A small CTC audio transcriber, trained from scratch: norm layernorm.
Rows from block 3 of a small CTC audio transcriber, named by matrix and row number. Rows with one number within an expert belong to one neuron, the router's apart. Each number is 128 + 32 x the weight over its row's rms, rounded and kept within 0 to 255. All counts start at 0. Numbers have three digits each. After the name is the row's rms in percent of the matrix's.
After each expert's rows are labels from the 100 clips, of 14976, where the router gives the expert most weight on average: "strongest on" is what is common among them. Only what is clearly more common there than usual is listed. The data: read English sentences (LibriTTS-R). In brackets: how many of the 100.
# router: slot weights (model.blocks.3.mlp.router.weight, 128x192, trained with AdamW), inputs 96-191
# gate: expert gate (model.blocks.3.mlp.gate, 64x192x192), inputs 96-191
# up: expert up (model.blocks.3.mlp.up, 64x192x192), inputs 96-191
# down: expert down (model.blocks.3.mlp.down, 64x192x192, transposed), outputs 96-191

# expert 60
router.120 100:125081119117112152205116086073122167149104149150181133091078104081167174124107145183078151157142054149164148155117125119147116081118103136147123130092089091118112078164105118131150086153096120148151150090135152086142150106149119082141096097124132148172117183152159127105161111173145108152
router.121 100:100117121169146167219156133093049141146111084095141118109169089083178162141127143102124143101156071192165113154129142130144098093092070169154082143090120082157111138112096149126143066154068115148173159156160115092117134153140082103146111112120120166172112177137120148095123157127135088141
gate.0 090:170070137171194123145141112121148138140073091110147122154105107199164134126100088115123149090110074106138147096089098046158081103166132098058090143105138200118112136165135143101124132117122110093134114181174105141142163149117155142166137149101113095225095109179187192132169146145102197163
up.0 092:159077063176157127158162084131139103107086085161156155150102106213139116130108102132127183086102069109098135113122126107140080112156193039076168168126123117080106126167162127118146128148125164081147085180143094140156188114181111120177115135067100144154099118162181151136167148173046162167
down.0 094:098190079131098179119121180090143069187164141127117155102135199130154187114100088106120086118162122145108131114118023069162108169158120085209075107118089130127154168103106066193099103136138072150104132080141108111149081110125128088101105148135146145163171113151099158089128087125171128166
strongest on: the word "never" (35)

# expert 15
router.30 094:144124094166143063156151108170128135181117138098149130131081074122148094165084148129102166090159070130181147109102119114094173175183154158152100150138115098161081137158076148097123122131124101107138142100149129156128125160161124068182169133158114064048123141128145135077165157130159197073
router.31 099:108136133128105086136105098169128169128097149085183149125100110086158090122097090147106159148181065110138112150076102188079141147118155152126092151144131081145066133134075160149117086137095094140123165067167114108082078149168143088153137088141152108142133147128128138098183077078156171078
gate.0 112:156137078129139120119114082109216130124143192050138105151166186120141190095128148075143066173136147138100177112112125141177138137154053152083160134097060092131140193125141099183073092094111137155208148158150181119152060176180121141149119116089111104194114147142160141136080089092152134100
up.0 121:180146049120109120126086126113190097128130157102146156143132125143130113092104181111107112127106177132112117121160112163143155108136081115048057125131147094105116203121150088122090077151142118130117157095165160082157130156145174124175135186120066120077145091167117112104088113135143086097
down.0 108:100088151100140131136114147120132106096168124091139139116125109075082128109103121116156152098087117153077123121096161144128136075160148136050138141133147128138114119097182133079115183180183128075167149166134172107140065187126163131156097099093179126083151078184172212154120093178165089119
strongest on: text has "mother" (26)

# expert 7
router.14 100:097151118139141136102099118151146129133119136097183098132117116081150102145109102138079141133166075112165135118115146168132132129155138145118109148075089114205089108193106134167118138100097112155152120108170110136129094129087152085144156158092149099089166199161160126113146085115066148066
router.15 094:131121104141148103134105141134179125118084078103158138119125064107141045163108112128092138132139085117142118100136146108122105131130133189107113155091110146153129095181110139182137123100088132162112157113129129160146076123108134151139120154114100118160145197167158143151126142140094168091
gate.0 084:153106076125119133172176184087121105147140165198178087098134091107132178095119183161115136113135112109110117110222163141110146102115094155130171091178111135101187089161094096134139090129131151089091077108104129060143173133188104138137114140190150109126129166144057169115110144170162155173
up.0 087:081100162157110186117119108167164142122192127124121099122103123150212148162152172111058093020154108115119128109097141178099175135123077151093165178139163158133131144157097154141146140196153156136137153137138160101143177078210122154110121159165152143202141116125104131147202166154135115111
down.0 085:139110110132118116167147099095127085121194116164158100135139123077156156161109052115172074184154131100202144135148091154158109067157155105155107133165111110099129112151135143175146095138145099101152135126155143128083097122092168155156117105065171103086168117161160153146167118165118126156
strongest on: the word "other" (35)

# expert 54
router.108 107:136140073155199186164097125171182091140141069106065152151084136137137118113102162179106120155155108112158137080113153119134107182116108157086118126086086058133158089168095131136151126135109125121129063098101140151089119143094133076180159183097147116118109127101108130125117106128165168095
router.109 098:131179158148152153154076111175172071123125094082059126159123117125125114136131125157122150110124099130151192122078156078139091171148079119080073133098089083129140093132092177117180172129128125155135066063120146152126127122096153059173154154126144100093089130133082109151112094129091169097
gate.5 081:131160113098132104095176169146149084117112110098125130114129134144148108141156129136124176073161173158200089156117101151106184160120093154093116113086158210106123150134131102084141089157129162094124101137079045110141186058110144065107112081168064135115131158117150115120124112185152143158
up.5 081:114171147070137100088172145152146110150097105096078072115120113102149181142101114102164146095125172136146100107122095095087125157080118147108114123098133145113114166129070096069114077133165109121126104096090050076094135043147158074142154165166121084123133128090131101099181093160170196083
down.5 093:145164126085113106093121107136127114112167146185168127100126111131078138090097079124117169094054107163070053065162130135180133167155094092127132154183125085145167123107149152159131137089151104083178179147092126136091170081178130169132153071111137165093196122133133145108132117115164108101
strongest on: the word "i" (41); the word "my" (32)

# expert 9
router.18 100:163114086187135124163148152136193085155075047105104106154169150122118115080165072124156147095176081155170168125156091077050128157112127176136135075142073111131071101164104153141146073148083103158147081136184125125157098127098131104131117115111069149136132177111089186169105169106177159104
router.19 104:125084089169120087162191162085155105117079058117114133115132143110106118100203137139163161134185118185159159132123095079080123124097087148164167088120067069085083092135091155115155108122111109162094041100166134154123106116117156113135144153154079147145123177088102113183097137095153110118
gate.2 088:141111155094168122143110105108163084153117108144104162139108120153077118121113126123152155076113175078152147114127137168059135166107128056163123128182096112163145193132113147150172173161144195096093138095131100117119101108095096153135132092122129131036073074107185109097099124130125127129
up.2 089:095141102158101122120158116143096176121104161136167092159117195178163153105182115130127104149171097178091119139114138086172150100142042154146124160121156140123125101147102106077092121135125109136135134163101150109121148148173148160131107171168164127179145173114095165161174099139097106121
down.2 093:081172176185107128145096102158117136211093089127052161125106153141132128138149148085122099075102186178070127088204057180149165121089100129090088105142201062132169126106166109120112069198111114131121093116130102152097117126095128087153119132123135119109154104111126114099128078118096138120
strongest on: the word "her" (69)

# expert 33
router.66 095:101167107103194120134105092140164126167162102122117179132090117074124147151085122164107160117153137104144169092097141137116069176087184137118135139151062129138080111099096131160113140101132117093149066151110146102097091130126103112118119133136121077081183203107197087107125162122145192139
router.67 120:119128047123167162114088105127173119133189070115104156147062151070125165164081148169127144110165135103089135102114115096081083170105151129116128126162078089161097122088087121162143086137141121094092088142123171120110086140089101111085121116150125084106196172115174083131138154132146166146
gate.0 087:128153117138159119125135127109143181092158066162157116125162117099150121118165135057109152108131130082078107154144128136125143178129138150215134201118086111124102089115129096109169174210132145145184169130107188131129115043094122125127163119098149124128144127147139200117100144068168171146
up.0 093:181143148164178105124139094119162136164145106129128096097160048132124137145140100066152139071100073138106102115077112105116121154140159142172150173115145111065172087154106093114144161193090085124176160095146202105116186071097113109165174117120181079132166165095131205123119092080134176139
down.0 104:128136149163154127120091079132107179131133155086142127086047152080068107122144155154129208149123092131132189154077073118128117121200118087079165082120116180179123082112136118135156152124087109094144157134155109087127144103095121101152160104124139052080141195105088161117185179116168129111
strongest on: voice: female (79); the word "but" (29)

# expert 38
router.76 108:099086141103123148206152150140119191084136140124121146100120084095145077115125167120106071111151119204128107116122110111110066124079144091178111175154108134150123128094089195135141168151111133138152146133110099122143040156169139169126125095110126101176091130121096108125179097125149110099
router.77 088:102174157136132141110089080142164166161136120116162083166050115119160112138081166092152134165136121146108138101173161147098141099130189158130143151109113049094087138162107118160161130074148117132107134127165137167110115097082137067147127140230096108152163187129157066101136171141129160060
gate.0 078:147128155093095129193146158101115140133105100119105135113138111117093096161069114145157136154080159070132172134121111142094119107174089090114162102130126115145115167123133122140086120148088106155117105097088089120108141089160097126151094085140162146123110077115090072147148089112146152138
up.0 077:116112121171156074102150116139081063155082169167180128127198128131166097151129096111127117158211169156150153120121148163161137126148211093090140181154142121100140107202117134129183095109144119091155142192178101132095138140104116137122158120110136117112156149071176114159128160079119160140
down.0 079:137137080141154125142169124109207149154162120150122147121134095073136130167133136166131153170090120112097094114042183073151158133149048157122129095157089116098129166067157158067151195106128121113040110152097148094094111093138103102134132164205108087091126143169075102191113154150115155127
strongest on: the word "i" (54); the word "my" (35); text has "myself" (34)

# expert 56
router.112 097:126092120114131115134115084170120148126168175155099145121164101095189132153159157068154135134138090151142136134096103129131110186106128079186083118126025126143126149157076195110101149144123116137122131062121113161148095111115102082113164099150175075121107173140128091066194115050129165056
router.113 097:081122147096112121163068137187172106130172154090163151172153092107168150177119141109100113159129110186091178129104163131110114142166097110132075178129071117148140132096083096127150172051134165139092083098133104164089058115132144100157143075124153106150088205127083102110166121099068158115
gate.0 104:138131136114135124153087119156175124135139126127129122116121161150099132077151149098122122089138108110154163139104158182149099095137103157181108149087123126129106133135189185170175092213115123127106058090131086185149216145131100121133150083105137160122096091101103159072145127175102135118
up.0 102:111131109144098136131187148107118178120140066127127120150126120107124098159099107145113116148116121170068115111112120117095157134137190146080152120152139089164113137171051057137146164057140159151144142141163145109122083146116167142144116143152097105091197165160131065132171162091147088111
down.0 100:119099110128139158164124108110106060114220064095121164105167135132106136105159209153088127125147149111069066086172138115185204189120133125099124124125128154118162098143119118131074136118160096137122105104128147073080113124114103102102128147084131119152080097078148185097094168115072114174
strongest on: the word "was" (36); the word "as" (28)